python train.py --dataset="photos of plants and fungi (iNaturalist)" --horizontal_flip=true --norm="batchnorm" --depths=[3, 6, 3] --mixing="cutmix" --lr=0.003 --lr_schedule="cosine" --warmup_steps=250
Rows from block 8 of a small image classifier, named by matrix and row number. Rows with one number belong to one channel. Each number is 128 + 32 x the weight over its row's rms, rounded and kept within 0 to 255. All counts start at 0. Numbers have three digits each.
After each channel's rows are labels from the 100 images, of 14848, where the channel reaches its highest value: "patch colour" is the nearest of a few named colours to the mean colour under the peak. Only what is clearly more common there than usual is listed. The data: photos of plants and fungi (iNaturalist). In brackets: how many of the 100, against the usual share in percent.
# convs0: expand pointwise conv (model.blocks.8.convs.0.weight, 320x80x1x1), inputs 0-79
# convs1: depthwise 3x3 conv (model.blocks.8.convs.1.weight, 320x1x3x3), a 3x3 kernel
# convs2: project pointwise conv (model.blocks.8.convs.2.weight, 80x320x1x1, transposed), outputs 0-79

convs0.285:131139134177138103066161108111152051176171141146111130108201153149121087131143108143129133112122106086109142158143112147127090166150134106119071169077145123158083132146138140065183142156055088157117099108179071144116082160133166160176098131
convs1.285:131183126154183160117108097
convs2.285:186151127162134159116145139162116095103142120087110058137136180127101173144135136139154154118188127131141079071162116080092184103167161178113167139182085185088132102135150150146140154100101123098109128109117135135146146075106111070206084164
patch colour: black (40 vs 4.5)

convs0.93:125142147076061092152118166144114142094062103119149145144134122103088141161124135092141110108138058139131176120085085166106164087094102103107115110100124127164119219127107125035099107151122140195148056090129154139128119097122142171128132158
convs1.93:132136138150212154135147148
convs2.93:205088111103138155157147131061130092129099133159063232081132152160119141116150116151149123069120179135169161077161178138116091127132123155096148141172160102076146144170115081140148114155112171109145122130080146136095160109125116123093125082
patch colour: grey (72 vs 46.6)

convs0.182:145123127107148154182140143137153123110151111082077119159139132094148141112198153170132114072135084104172130184123076160104110074052056145111146080128144137109117187160130124158097111163094137120153107098098169150107175053130154134164135164
convs1.182:119187117094171102114087120
convs2.182:116105144098195115172118152174100101160104152079135200160131121144069116147135146063166167129079063158157133110147143178102171130145148125101134114133176124112141095090162160164198100155170118142087118129151120096156096136129200144167155142
patch colour: grey (77 vs 46.6)

convs0.139:149146111167138144068131093125089092075163162193094104136126178100192107114115137165108144170092147107172136136189105131142050099092107104133142142177145226153096176139115131095145119116069138137146184111112149131138127110097114113132093148
convs1.139:077125076116150135093112086
convs2.139:115175090056186136197092148163182105181143080121139104119078138128123185123123135135067111130141158108100154088123132147146148151152158073187156111121144131137124124138190114145114113095149141167159099125174067124164137091082148131179178149
patch colour: black (33 vs 4.5)

convs0.282:121146111150122173134166131117107099170129132179113118176129135103198133052137114116101112115097205101137186137155146149138075131118032124109142173110119173169113185184125076138142120104108120087114169097097119176137142121096132087138079111
convs1.282:130158127127133126187153193
convs2.282:145174134147132084083130092090161122078087152161189153135189150146150125088160097211130121108099188120071129116136124123123114132074130119156117109125124179032173149078122154166116143093138118111119115199116123153115159095137101134108113087
patch colour: white (26 vs 1.1)

convs0.88:164134167069133118178175131155135113112115154114136126170193123105130154084103147153114119128124161164089132098126074178205166161126233078087164152193195138136093112120162121169098087107153120149141124138150103123137094130111114143145152136
convs1.88:171170162141187144140128108
convs2.88:181091097100112052131152158130102148079103127155076120158117144120105137068145113107139123123164075216161132109114107094149180133100075134114114137123095178094150123190089141160126105184112121110086134141118170105141091104106090057125104170
patch colour: brown (67 vs 35.5)

convs0.167:124120156099152094146147104125117073175140159152149154075139106189121148128088122177146123148110128105073106116140146145150147213185169130153145133093121119131086081147166157162187142085116141096088092188154065153137059159148174141127134092
convs1.167:112113112128212121099126104
convs2.167:179118130103130122092149123123146180100147136131088073198132135135176103106217092143148127152088119177128155165152079071104109083106097177117109150101075175143173113091084089130160128114114141133157148111116190158134175084109118076143140129
patch colour: brown (62 vs 35.5)

convs0.292:123070168120097121109127179141130138179089098077101131142131056118184097107114130120130127117110073100183127169180106111121079106140139131138111140095194086139163132056111136149144155138131174150153107121122171116142094168161195201143084115
convs1.292:150167144141121174165157177
convs2.292:138087140133159181111159096180104136143103117158105188108139142155107169163111147080095161094145109113168186152147120108086128089160165120071096132142141123177106132186140116124091138055049115154139092074123135188166132115136184142095107103
patch colour: pink (32 vs 4.4)

convs0.195:124115127130119143147110069164077129152196178098119099136153157114115101164093149065177112135162093137106162153091136159184152083154141179082179170141132129160135139162184133161128104131146131184062121100094094113142116211152131160160136143
convs1.195:100131107108191105089115090
convs2.195:146139143123151103125091061139144112073125126145123107132133194094133060088167121145161168111120150075130091125149091050090154086122078164095119142120127127098194191115106150111200146166177142123123151157129154147142192134092149104115105094
patch colour: brown (65 vs 35.5)

convs0.35:098120147140111169072103119055157120134070131119074168107186142149152100081187103099178134085089115157123111075140175119130113109138128190120145121166170138123151129078120108131131212178149141113104139109143144106134133089048112113103132168
convs1.35:119134120122174124092173068
convs2.35:120077130121226158098177100153143093076159156096113118127164097176136111155121142116167123093118109149140106163087131106151168152119127167126177112106090058112105043113120098159179165146136136127161139094108122105130111206099169124141117176
patch colour: cyan (34 vs 0.4)

convs0.252:100081163128178107115079119148135073130108072150095143141171071168094118132120121075100105156119079105084137172098098101132119148109181111086148140111174084125124127100198098165146170138142099176176089115158079168154097189145123158142147156
convs1.252:143144146132201168131165123
convs2.252:060082118135063146150116103144150102141150144133123147128149181069112152127193150178148104082133148112081105059137154162158158109172160163079141133126130114168115112119175134130120173140179120111108116169121177132065175102135089146127182186
patch colour: green (26 vs 6.3)

convs0.261:110105110142147093128101120147103098157121170119145114103151121133079133092139116166113108095065125124049087072154114115133128154094194115131185112107189162115142140125214055135133148101175138126158122129135063090117108196139123117165136184
convs1.261:170116087144170131102145179
convs2.261:174064116118119118147168128174138127106133104098070143129105143121132117077139170110180038108154108160154097057052131107152162176156120143111144089131122134084136132163119050129167085174156153128106156143064160111126114083111133105124125139
patch colour: green (26 vs 6.3)

convs0.248:102105073110155165120136163175141163158103126113141079147136057138106133146117140126088128129163145158128196086066134097095080105096103084152127134122173156106124180134156060090051100148115156151170148110138138174177153126169145077168132145
convs1.248:114134059162139079149124122
convs2.248:134137085159224132155175126195155144099118123187122097103095103184091125079110132110115107141085139092129070085147092140055156097097138107142161093127163112139098117120127064103114164109112103138138105161096048097152120116110147150151099141
patch colour: pink (26 vs 4.4)

convs0.209:170084120125116156170142155117134126143098148120103177118158123235117114139131132119072166075099125145155163122053157172162120096110143103117173134134092149144183062152177155102076151124122115132176063129108135153127162112119098154117118066
convs1.209:152160157148147100081081099
convs2.209:149149080111113134099141107086166107098126127114116159108160178094108146151138131055129145133163084181159089147122123092180169125170160126083097099086079096119120165161117144099171114095134091175055131104144124070129090078072137169171098102
patch colour: grey (80 vs 46.6)

convs0.225:119169163074149083132115098164185114127155129139148152131178154108145155168170128116117113145156106109087101198128045210128127191118141135083108144122088051177119175101118152146140123149150123089142096084138099139110152164134126184116165120
convs1.225:149143174172119154146164174
convs2.225:142083095148124195154167168126128135124163153133070077121115182114168148080205134136125152112171081147142135090183153103133100076175055118098126151115160168152156140145111133177126168142131127161105089161103158189092111119144112157134176153
patch colour: brown (62 vs 35.5)

convs0.197:093139109103153147151122098106157086088126102119116133147131066149108070127138089148149173112094086129106105134117102185118182082055149098107147092089100087080187092084093125065109157108152154107108107093090140105129196073099123163106104127
convs1.197:162130167139103091180091148
convs2.197:142094154188106135127139140128067095105150156095060115114150170121145102112148119082169109105126202125190129115146141092131111088142107169143165133178112121162127159134135122145169177189145171123162171088055165133071155088110075148096139122
patch colour: cyan (27 vs 0.4)

convs0.121:140136138119174097180065138177139134166105167122147128082091118146121144150116156115151175120130139124092137089121160164124120082186157157107150044145100152169206038154142088118080178160112115115136080108113094129117172094124094110106122129
convs1.121:177138089139140090169087116
convs2.121:090161146060147167099121131089137189111124137150084140150152083136165147159080097116121162095116121096192133104160149128100147101091138100167056110137106147102166126067098144101147111096116133117121150083180104109156121027079109143161145094
patch colour: grey (75 vs 46.6)

convs0.20:119076089134116154159168113071148138128107129084137155125073146108175114167158075169119149106131160148139107075118171166135116174096119141129193162149081112147089094157078071159088142146151096158120090133067186122117123182163164119072117146
convs1.20:116092124084134082105091086
convs2.20:143101158103106092156131184145106131174138083125096177155145080116072166111109109145111074124176121140182116103039113182170150180134165074118133094156163084113131118161176131164115091111135102100115123115156093147179091105183148156137153144
patch colour: grey (74 vs 46.6)

convs0.59:119146105095177174121141096167100069119161133151173106103127202139103076145142161105179115076119117096137144157148096169119172158118128119125116123067118092052100091186128169145157100154068176187090145115145106100146092155096152151130141119
convs1.59:101072105155131149122189124
convs2.59:215082184105143094163112062127180089157132086128110125098156172095143141093148152146130085134139170149093083090168060097148146131153198127085145147153130161127111183139120142138113142114120162072121119166113164103098126133109133094185088124
patch colour: black (32 vs 4.5)

convs0.246:125179083106178083101072123111100067140134134149146086105144175146127125086143149123153055141092095059115137130137054143155091173121117097154127151136175159091111175159172152184172166120131156180138131101176078128117115131101134152159126106
convs1.246:107179136171167169125148153
convs2.246:114142170082147152100118116135174083077115126131156131110156126129145157171100103133120104162110118125122156127081049173172174199099177089121095083116148172114102169152188154099142168113147094114176111132174088171165074142066100142126120136
patch colour: brown (65 vs 35.5)

convs0.72:089184141080130093126094158093138136154159108120186110071142130118110104136084149102143159131133078084075200105138113188173113162132146116112073138126139119132129174116137157175109115120136164099160089110221074110138118180159154181145146114
convs1.72:120148103158180179156155147
convs2.72:193121115125191150134113101075150133085116151158131124119074227151152108155152128154137139102098139087113129092155133074069123098112115168155121169119081170102157178171131095098162132162131143120135099154066182102080178132131109101111098102
patch colour: brown (76 vs 35.5)