A small image classifier, trained from scratch: activation relu6.
Rows from block 6, named by matrix and row number. Each number is 128 + 32 x the weight over its row's rms, rounded and kept within 0 to 255. All counts start at 0. Numbers have three digits each. After the name is the row's rms in percent of the matrix's.
# convs2: project pointwise conv (model.blocks.6.convs.2.weight, 80x320x1x1), inputs 107-213
convs2.0 098:107131163157171134140041095095115120139138153120109055174158135151165133100156153153165104149145094075126123136150143085111105139126133145112066152131162083140122177097100135121148122159142129143137123132147146120170110138153085154132141154146129170062186068090198082091099135133101091151110148164093028139149146178176105
convs2.1 099:053115076165164168142128207116116175114122092098125086142146088133142124133110129127174155076096158141159174129119166057132167125054137123077168134095106087134158162122120127140135139147115109169078111082144166092100080145146115108116092083094047132099147108109136158154092103134102062105093168111173127202192107156064091
convs2.2 099:155120099093122170146124113154135126149137129143138164085032085101103134124086071147049131132095130123068101066079132101161049111145132102127128126124128127139188060119095121107160096097105165147088157133170081101141151112078139107082108209116150151146069145137125179098155177140124126171131107128113172080192111080069145
convs2.3 098:150160139163145109122092150093190111113132113133143139142158121150129117157154091099138099103095108080157091131112173101089175093128120144109154150091181113134153177156144129122109090093104140140169141142152112146136171056152141058132126109175130133147185173120145179125091127179141124096187077047123151081121111115081116
convs2.4 099:102110063164135151063112126103140153136124133047116088148145123084165125128137137146091144096151117153114161161115121129147109116092108075126112097068080105114158101129089145095083088129082145151156028125131185100121092087074097086134159160124084128110164077127125150079135136109124153167099134240099083141090144101146157
convs2.5 099:108092161137129144128107144156205144154131171194152103098159054158146124117152156092097134154136141110152089124155128163117072114140105103121103152169171128134081146155116096135096074109127205134170176183089124138085217091113144093097152075139102103137077058096084149083135175131126115134094118161110099124092078137124184
convs2.6 099:094067158109163112097087137144137158129131142125066108168182138172138166128110200104088101096105125133162166111114138133137089131162141128121113139152104157129069115106084078141094143088111160158169150105134141181133147145103153135158191091180129126141137074107150123126122164098123115134097148104105115088072153105167178
convs2.7 100:157153125068124111077066065109158128102157104086112175125095144200126125111120127139153106136098162139104100107200022109121110104200111126088174099089163106135107155168209141123118121122083127123119139189097107179111142140123176085121092155123101112152144158083139090092105137159058129160094131163055183146081102140128133
convs2.8 098:155143064129120093109157123113118133099113104124069162156138115135127070097137091185108134116095143184148150149037094133144110159115131166196125100175135130168119107178139192130067149098139142135157129197112132115127131079195129122148119154143114138152082192146129125106197176093092143163170129177140164192093064197122121
convs2.9 096:132140108118144118119108136139083157104104122080077131128171121056135062128127139192115159068095106090101114120148072113167182091143052108098146165197116078043143105153146108118104129138138123106176097130123108136110155066106144159114160138140081152180098151082113120132100171123124155111151146138137095165153118094118141
convs2.10 101:143179170159117073140190106152080117140093136125134139133123114139146175126141121084169138131128080127089171099129184100118182155084083094165176148101106114116120141168057161176176097172189137123110133105074104149073117162106062155084103061101153115060134117107086143152072175153149131122090141136149165134148134168162120
convs2.11 098:105143124101113116080137096122149131063102113140210215076051099151123115126113032109109106092099149131128138081125076109108070185104137121154117128107101112170113130177153153107086082121087111075102113166142117135133103083147116138117122205099046174113120112096093139082101174124142165137061072167127181151089128158066119
convs2.12 101:106131118088161093084123124153113101084040081148126138180078112134122184128096130104079110096105122075101109092052169094114083138116146103160066158148136130144178099129065124125150057126120160123134148073183169159111118118186119100120147117178137140167120098170135166139088210134118078089149137117125131153163125106147084
convs2.13 101:135149128112178173089114167109111136122072146115140123146173140152131115108185139119142078128134099080085186137110131098109092137135139139131076101148130107080182148108119146064180129157101182151165128121181161158132136102201091134198118133118160142206100108136123161104101152182086104130125143140128142145154161164125133
convs2.14 098:124119112089085133125143124152152107123094131144117199085082174148096146148150084109149096185095093152144112108172114122140152118109125122169159113052128119143161139123172146089155154114143118139100100187109120098171106079107133167145089149092123078097088084122093119150181146152119168091169042122134171095149139075131167
convs2.15 098:134105097132124084160110093181182073110116116135133181109133126128108147095143125165106136131095144140123132079147128081072121123178202199120091126105138134155127139085163145165111146118123121113077130150121157222154117163138129133136073182086136154116147112129126175099099152124066151121124095109167177117108177145160128
convs2.16 100:118192098097105126092131123187136119189093100116128131060136108055107135150169089113107173086118131077089206167148125140080143131136101095111178109124077140090159073105066180119190104153144104128141118119146131120080120075118146130086151129111075110150069079102073153120108126144139164155107072207151162131165132143127187
convs2.17 099:126110114143116102132144086152156086154169117195150173127070126117079166072124184080157153146132130207122087088123101211133107105186111130125175097137165150192092092123113119160138141122167114097086150142106087113107104163105162100145102123124143139096070162132133136085158107126136140139087110138083171096136105149110149
convs2.18 099:164127054127112151101121127079163102145170099122088126149135112130132111142124099180162078095160139202201148152070130162170127099146104143069158121079134108133125108146176114122127143115103115190141159131151136113097126095134119144133128148129117117129113170140115094144105047106115166132162105154132147062130086089106095
convs2.19 098:120164068146119102137127068196132068167107159141077102128131113100150126088139091128136120127149111166167079145141061152111160122112140125088112128136142106122156119104129190096156149099118127133093149114142093107142141112156102132091112185117143169121054137146114135112097096146111151107153142156108111138204124143091090
convs2.20 099:132103151135131094124145124147140171097121120136129068123122184136054129161170162108180144152125170149147156143157101111094200085197128105147130139071192161140122163049132106105095191175118074110108097121103176097183139140131178127149139094107132105153132127096159121134118078073112055145177072148139119128122164134123154
convs2.21 100:172172140108066124162155079088119181124091079101149112100129075118151102119090104119091145145089113131131126150157072122099095112069090131144177169101074133119112144149198158132127128082188137102166097158112121105086150111146108074084125137125113121117118145118094107081171146116177098126152144099122135049125061116186129
convs2.22 099:124145104140142165172102068133157112113102185131132145113086152087153147171167044125038159176118149134123093111167093078124146145081128141141146133126163077113139164132174143068128146099091130137181184154107103170086143083089138150138143166168081135083106172129135152132117118096154131181080095170138128101148131081142160
convs2.23 102:162094118106140161088099170096140110168119154110179184084142087141114112082106150133144161132142116114158163099117126130105101115147152139123152079142110164137138124137072113199122106100067135160134158121130120149121155133144164156150144120160157076162097135117158134114109098126128132158111125150151167140111218177114130
convs2.24 098:098128134109107157130078107170086158077139165134147151111114105131109104161123085122104093113053116093031184136186113121158127138126115129132117154201095084072144085139141173102184096141135164120087159126138179147162131115139158114139119163067113146180098096095088103111107175148118150071143095137111164142145146176124166
convs2.25 101:160137104153120096130174162119091170141110071118148119120094167117104101089144173120111136128151101155170093150093124175177149109165109079109166171063145112173142130110138110117081156156091081052120071084134119063126138090161140143127078114081164117110153152105144158114147122134092072155147095079113098080176147061111114
convs2.26 098:148114128106200127179098135142074106166133134115146112094157118103115123135133143144112131120155118120155085114134133141152140078194102130121069191174146168065100117162053093128100220132152118119149116096136121148074184111074141130063179076147146094173091064103144131162106139075117064131133161097145087115109148114128165
convs2.27 101:105162064147144133173150101174137089168151101079100080123142128127083164134139129117075098157110106059086090136157132109086114148173151129110108118104131135146154114087098126092173073148059153120133116045146158163116100121143122153087121146140172181125096134147107181092111118160129140136115112099125153101192165081145181
convs2.28 100:163151112108164129151143124177119133108131169139129140086107158119171127118101132090113098159130151099107166090155138095196101126162108154087112187136095059072145144100123103095123154118125162064081170119160121130060177153156111120071112193147171177176134118106120144070085107165110118115085202105112090107165120105089108
convs2.29 098:104142098113131162082106094137107159121148118089111069183198147157176162156112111199115101134141137181102081166172111170178169118090154121072129123165178129103115118149198134089110148127136180125123121117107171109126153152098107138180157098123153093126094092181103163148137121109125124162152057156130117145099132142163098
convs2.30 099:123149137109115076113197126133097156085118084131108137159088122143132109178144128112100124161079091183081150169141136091040154132113091105139117104068095095126200154141197163083178104144145152148106105152093165086136074117119119152169070085123110122106176120139076050186157152136126198112180094154112162169104155138152151
convs2.31 100:156167212100169117080105115110102072157100121177143160077088088122106085139099136141130112131147096092144141126153115129036065079126105095117071126059138136137130134125104099095190104130129119085113133100165161110101131110153170170122132148144108107151126148085123104138090138145094151153146114199122150121177164118117176
convs2.32 102:132128118075183145130141079159156090087118194124046166108179191143124193142148138080113086144149122040124055099115139074122125109095164127136125173078115123082175125089181111098170100127085135103119130160180129170178136162148103111146142149142156148162154185168141185100173160181160119138133101131139132133147143072130148
convs2.33 098:140137147136113173123127101118123129136144163151093185120096143155084085128130114102195078201165104165140088122150138196090113133122144151150144104106169114199141137163135098115170103172119092069083153162133108108156130163172166162104073129118148073136094116112152112099140086143088189197113101174096152121136136164101164
convs2.34 100:128164150131175156184118100109133083104161167190153105177137079129144099136109166155164156137170125109146106114118061125121141100156164126087134104163186088069071154152157119115136124107123106111161184098110107143123193138096132083119158160190143124135145213107182096173094082121127120148115183189131050205102103136162117
convs2.35 102:156142059148156154177162112140054135184081104129088060138122147108111177166125144120072113159159115151157113114112119188133117156133123153162149113178090112045142120130106128096145180150167106099147168092144157138133084102130101164144183126145115139089071137168108086114165064112177089149157131106152121133171095157175094
convs2.36 103:152118093138152105152099072183151125091086193156075162148136051131171133165189063143084089153116132141164113120152085116112092095129151142153104168134167126132186129216178166088121100165141120154123201185146135164121128085142112101129119179154114146112112123145092161162085152105118108163170159157103123078108114130144173
convs2.37 103:112072147144122109147150152159140123118132117078117092181097148181138155127182118118122131094110135145173123139097213124216139088134136090115091178112161194132151127086142108137091137135133111143086079150090130087177101100063137141183168139167132171110161129150159104111127056077149144151136080178154100133108170121085112
convs2.38 099:150139182068138150091130123097122169080114137148166211115053143153109172148087101113088131133141101119131091123096183158120135179114125091206126135127162193158118139138146119168109052133099163062105146172109097133161143136110146139160133101100154106120156099111180182131168150127170107164115128127126199171118140135140123
convs2.39 100:128149153114140213066109156140121101164055083133082096132114125080111144125084140169104108081133092133166185126093144118111096119111136078112102092186115121076168087183113128068176094114143164097168136077184158103179143120124098129166152107111125100176096139143157148094144118122137082130083178155128131112199116114092169
convs2.40 100:148130099108101191170069118171118087151185112089096064141112141107130090139112186120139155159136119130144095126161085118094144080103107140123146133170138162091156145115154068125134170110144140105114159111078149157115128208137149137133132113154134089144120157107116076164135117136123074125091177107149123080164126104185105
convs2.41 099:147159149110123107076097127163118131111184136151134186128130142142095061137041152130157134128133117123137183152134145204100153112160118160118164084178098197139133107118094098140173139123192156150157109131098089153150165148142192107063140079121150093180122090120150072165131091125138172152103143150109184163082124145189127
convs2.42 104:180125110099062110119106109151154118102087100128088129145129104110127084113144115107179144138120181136146141084100133117102090157147089152087121098141127161158174155122134143163183147121129077167105162201121097149116057179168162120099088145103135109171142145152154128157151104103065150097192202073103131135180090128145140
convs2.43 104:153081113052115126096133141117105172071116137166181127140127207188151156134131148141097160178122106155101109083142155150134164171143170128137114128129138144143158166133148190130118111131105141182115111175046105105200111149124128149152134068140185112113175105117131110199168160105076050160106134153145113221109183159164115
convs2.44 105:106120134122100143129072123129121161097117146136169109115057153126106128107075182131159146129075136072083120053136128075108145153113140127135127114220102128103113122091083170186170099180159173161057158117133087150122105120140167104082102109166136091152106122057137112149098186159132103082072179108133151155169146208137102
convs2.45 101:113120196116179166143140168138143158123129156171194149063126151136131166154164106111069092138157083058108131112146206150108125127119129101133065196091194157093174172098110079061124073092146162080087120125185152066161144093116122147151097179123191171122134072085142149119179107172188102148127117107129116117169147116106158
convs2.46 098:109127076125115127159155119123167149083122104110127141117131082087105149141106067104137132124106195131081111123093140047095120111098116148169175093210103080173074158141162148147103162150114110112130157137130100145067100140158095085123112154083037153154071139151094134132179127159128080140113157082148174148112055175104116
convs2.47 099:173124174073114139114112138133092093126133119052095103128179128134124133156124148125149107117141134074104108116094194137126187128123077064092108178073144132095091117114078085151158088141099109114098119117155110129093110146098080108084120108110194122176119094119154156126145167174103104116196144076169088079148115104134116
convs2.48 099:201069148171087079137107159134092160131161101127127108150196109151148131141121180126095129141124119114139070139143124129157178104122088176094125185169162130090152129153140057194083143115098138123148109089138151164117133117208137088111101101169170169127142135176125126169117174131109111051124176044145131140102120080138071
convs2.49 101:143092146111204189146140153097139160157116114120121109136128162109110133070093177158124099142206096163147124111058097123171119163106209107081118133103150148103128156098129058126129157130085102146108111105177119097187101152161128190171105137161172086158149177190163163071156086118138102131152121114138105128163190087086102
convs2.50 103:109170093103144119171152188117123049163146106156180099159130103126145149098112130143147132116172121101146138088100062183165090100162164065121118095138084157079096112156082090148124132098163166119148144120116112098123171154073109142155158111137130139101140138147125119115132122137172099071093181131106105127165119155118086
convs2.51 101:136130121127171137160128149180141146157111110063154155084148103155091112145142084090185116140136188106121095118160074100112141103103140161138112142077137132124194153153094060187120137099072087113132110098148118122118073130163205103101106169110116159128124081145133105088141125155114121108135066088160172110142100151053126
convs2.52 102:109112131059138132134134141174071119154077146104076157179140154122120131179100154087154141126134081147136150095135157140105181128115150089117133104128111202032179149186179094103145128100172186133082104174110088156121077140110085128142176150118160146120153125106059101156150121143115164150138098103147130136066121120063144
convs2.53 104:104119127119164156135115117077092108135122183137128110148043198122109169124128143172147119168165118179118078161051165130176108131126129099122127122116156123161108134113122155122109137161176134171116167107151111084147133174086084125163139148120170090055168096117177109137146162141121079201106193140108079175136154119141104
convs2.54 099:087132130178167115178155148135112100138150174186154175119134104136142136127140133117119142200133133131077127131156138090102133126164153169155120088106117137075154206082130137113113149101141103174150159118154121176123163149130124194136117126119183165140133173140162119156120131143108162117090184120128121191116206163113087
convs2.55 100:141195164119113108113089124099130137154089131091142093123163141163131119101142144130151121134109164128157125144145140083088138115167147118109071115095129115124120160136117101127164131146132099097162132158133158128130206140143098116150124151163121113150181093072185078135065154146055109125144167137114094137162156165201143
convs2.56 097:090125171127105141047149194144077179192117100075100078117149121131089112086068135126153105097118111152114121141115115193142156105110165086134106101136078164131159086127060109156143122135140150105186099091130140085160120154123177090117165102105143128193056061147141112132109156170131129089149178081120134154130138156149115
convs2.57 101:108112098115129129120132152127119154116118063175166110159078118160107147122119146122153098156101115214141127119139056214113129083158080095141126111153136154156196151161130153116130141081152138185100107107144172052169061124116125151175084116143132108119125129181087108199127113126088123119115118109135130088119172126104069
convs2.58 102:146096072113102106084130154106134162138139100120129086164141117137151104126124175160098111143137115135160107147104112212141082168140139114148063085117100145193131118113065096129084129090057126132221129123159146142158110145128120139147099125168206178103150102189123117140136092089117152130155143126056084128110188133213106
convs2.59 099:132086105169118090137146128139168155078184103158168110148068094133175133079121154130187197139083197131098166130146085084131103141117096132125137090162145105165108168089132174178068130092116135176139126129103122137094133102098166078141091097158176137142166142144181147113104091158075161046103163162083134135094124139114108
convs2.60 101:085189157173104141133144125143161135111162173082155119083202154108163133120124137123170143122131135091096131134183143094116133118077103124118210080154080113114193140128185157163120115136124126131104107204117094157134083118121092088132121064101134139092149142172124174188110088175128182079115150061091116151103111147140063
convs2.61 097:133128095152153141131101081130176132191142112145108084117116106112114143175084111166154129050134126145161189144121110198159086149115149109094147089128110068182084061158168092104094133047179137087161114150151077096161151076092099152144166125163076130105097170144127172101209098113144167128148098169065133104086151112155114
convs2.62 098:111147108144136129104164134141119102091141165163089169110080197111117149135093177083162169148164119139146113134131127154099166163058119165138145060112080124169162142085078137140146081132137164134125149137099098202154066185144119159136065105136189083112144134205186116179127123119162198133047203126097163202104097174137122
convs2.63 100:151059078133131134143158179131111117091156111118104118114135101118118140165127153110108153127184172136143112131046099132187158095133076123111147178213161191113105129107106105174066154160155129159118115092133082177066174102100130095084140076113124132160128196156195162141144121110133058126101144066192111140109060085105102
convs2.64 102:145130126116119103096087141097159145125126121142164117125128085116160109115138105199177123062104147139152125081137105149131133133137109074087161099122072139117101093141145190111074129130093092164171117176110090072081184121069134104139157113165100075133102151089160137166072124099147120113132148115102095226091105215120096
convs2.65 104:143233097167141123119156134142136111202097166102128111133166087088142106128112140102158152147155105086178144157068100135129101127086095064147158145145094136069155108157085109124154125112107163107178181091145133108074146100140091093070176197135103187116095141132056124090115137171243164100115178119108119115127046156140123
convs2.66 096:158148101175135143180172120087204122122175121208174179085096113125115099145120089112140142169164138157190132139135109109108123109101191145111115107123183127169169169127169131125114160139143111157109195110147088138121135156160151115116078134128140098121108242157129135143142057147113163153144129116156149136126098127123144
convs2.67 097:144154078073151109145150115167173105098177154178142163128136128161134135135182174132125172180150183126080134086122083148086120121197164129094138154062122182165116157050117134175097107105086170135096153145126144173093139095160133153125098104121149134178151100143101144153093099152110107156135108135148164114106120185144145
convs2.68 100:120068101074042119136141157168083170121132089142175102105080066109153134121102141113130151086126155143106128106123161211141119137147101111154134139168104176116144065170082146192100149068123138103152120126070108095085140179129163143083135097106100100184089129149054104147134129088163130080111167106147124133166109165136108
convs2.69 102:179122112150116061179129076162158089153167113131094160172163120110125118178098145114118186067146140128124058160140093170124155108163120158110165132130142145120099077116153069105083148125095081089148104139158132170114153150132103122109136129177157190151070139170067112121147124140121118098142107101156140103118166114171129
convs2.70 102:184185129113131125138126136110135094211066091156152113158143153127143119079139112203085091151060122147113105125170061066070129098095126131129062071131127055090111156171159157071119109116133165098197136132107187151177202123117116111154139126177137100085122153129125098136083165162120119134092134154112095148136159087127116
convs2.71 099:164168121127114085124127134082086107108108120096142097161159059079159063122115097176165162048146178125167175124087090044105128119093089135121125124100108093072044084162052146166074112109140143127163097091120140134061160135139066100093194138132073108143113100106113150094119118130172143169142141152182124134118072171066106
convs2.72 106:115095148148144127116162172101161137145136152119144142110179099218100108147155163096115085098201130097137126129089164171156101194150143125159075243086139124132133111183104101105119136120087120124127117137176154143114070101149129102109142114137182161119134063158070155083150110128164142112168069064142122070095139067124193
convs2.73 103:147146174193103095106158140158111154133140034113128128096088110091086125135073153153145184122136148166108134142194131167102151105105087120146107138198122173098170080141121146119166157187116140154083102127153114110120035134181138101071081108141130086158087088208123104225167113118105154093171161110150158170117066154148104
convs2.74 104:144149121129139169126090095125106111109130102100120129135061119132098105119131148166058121143108138108115105181173030134108146074128164123090126151183109119127131085154109130067124147139074146134100111107134134110166104093109160130061148120129175164104063086155044095096133142072144112112178122125104136163115112164155165
convs2.75 097:124130100098114120083098157098131117077104141150195132128108107108161150162121090138112162084073164142066150094082156127157113105177117105149114131149110156135083124174101168171078095164125080158111124148102120111101163161105103052136153111110078121123120073101143125141114226094110111123122170151094099165110093104133081
convs2.76 099:125112140134135135161113132122121088143142145182135104160051098129142158100104110135182095140122133113172099098136082097126100084136128087123124149165156146082094121103095126117112109124216160136104149144109128084145159089053175104099160121168180138109102133090132128131143166122139083150132136147072125076155082147139159
convs2.77 098:126117105130130117174138129147141157064161140091178106132157113162150074110138115127142175127098136098136129130158145071181157186137167198149129168120098162081148153144089168199091158128174158148150093104096122163127199126127137145094140162144203170155105097111099157094054167126145130070086137092203114116134130105148115
convs2.78 098:154102118108149150099191165096117155181075106114135094146118128121099149088156158130088077173181096165167089126046142218166113139107121093182090141144140157146142142174121071089126141131071160115181171141164113109130128116154156107110146121122160100199082116181113138153154163115138058159114152120127134137168126102115109
convs2.79 101:156220126190091127141133160127058110135143098088093139139213129137103097099099123204071120100136112138102138164126178179169133059164181091109126103139093116112110075156165150127169120138183103110145097154153103143128150133123133119162118154118154162142075189124138082088103095172087201114179132149123164136174174151130147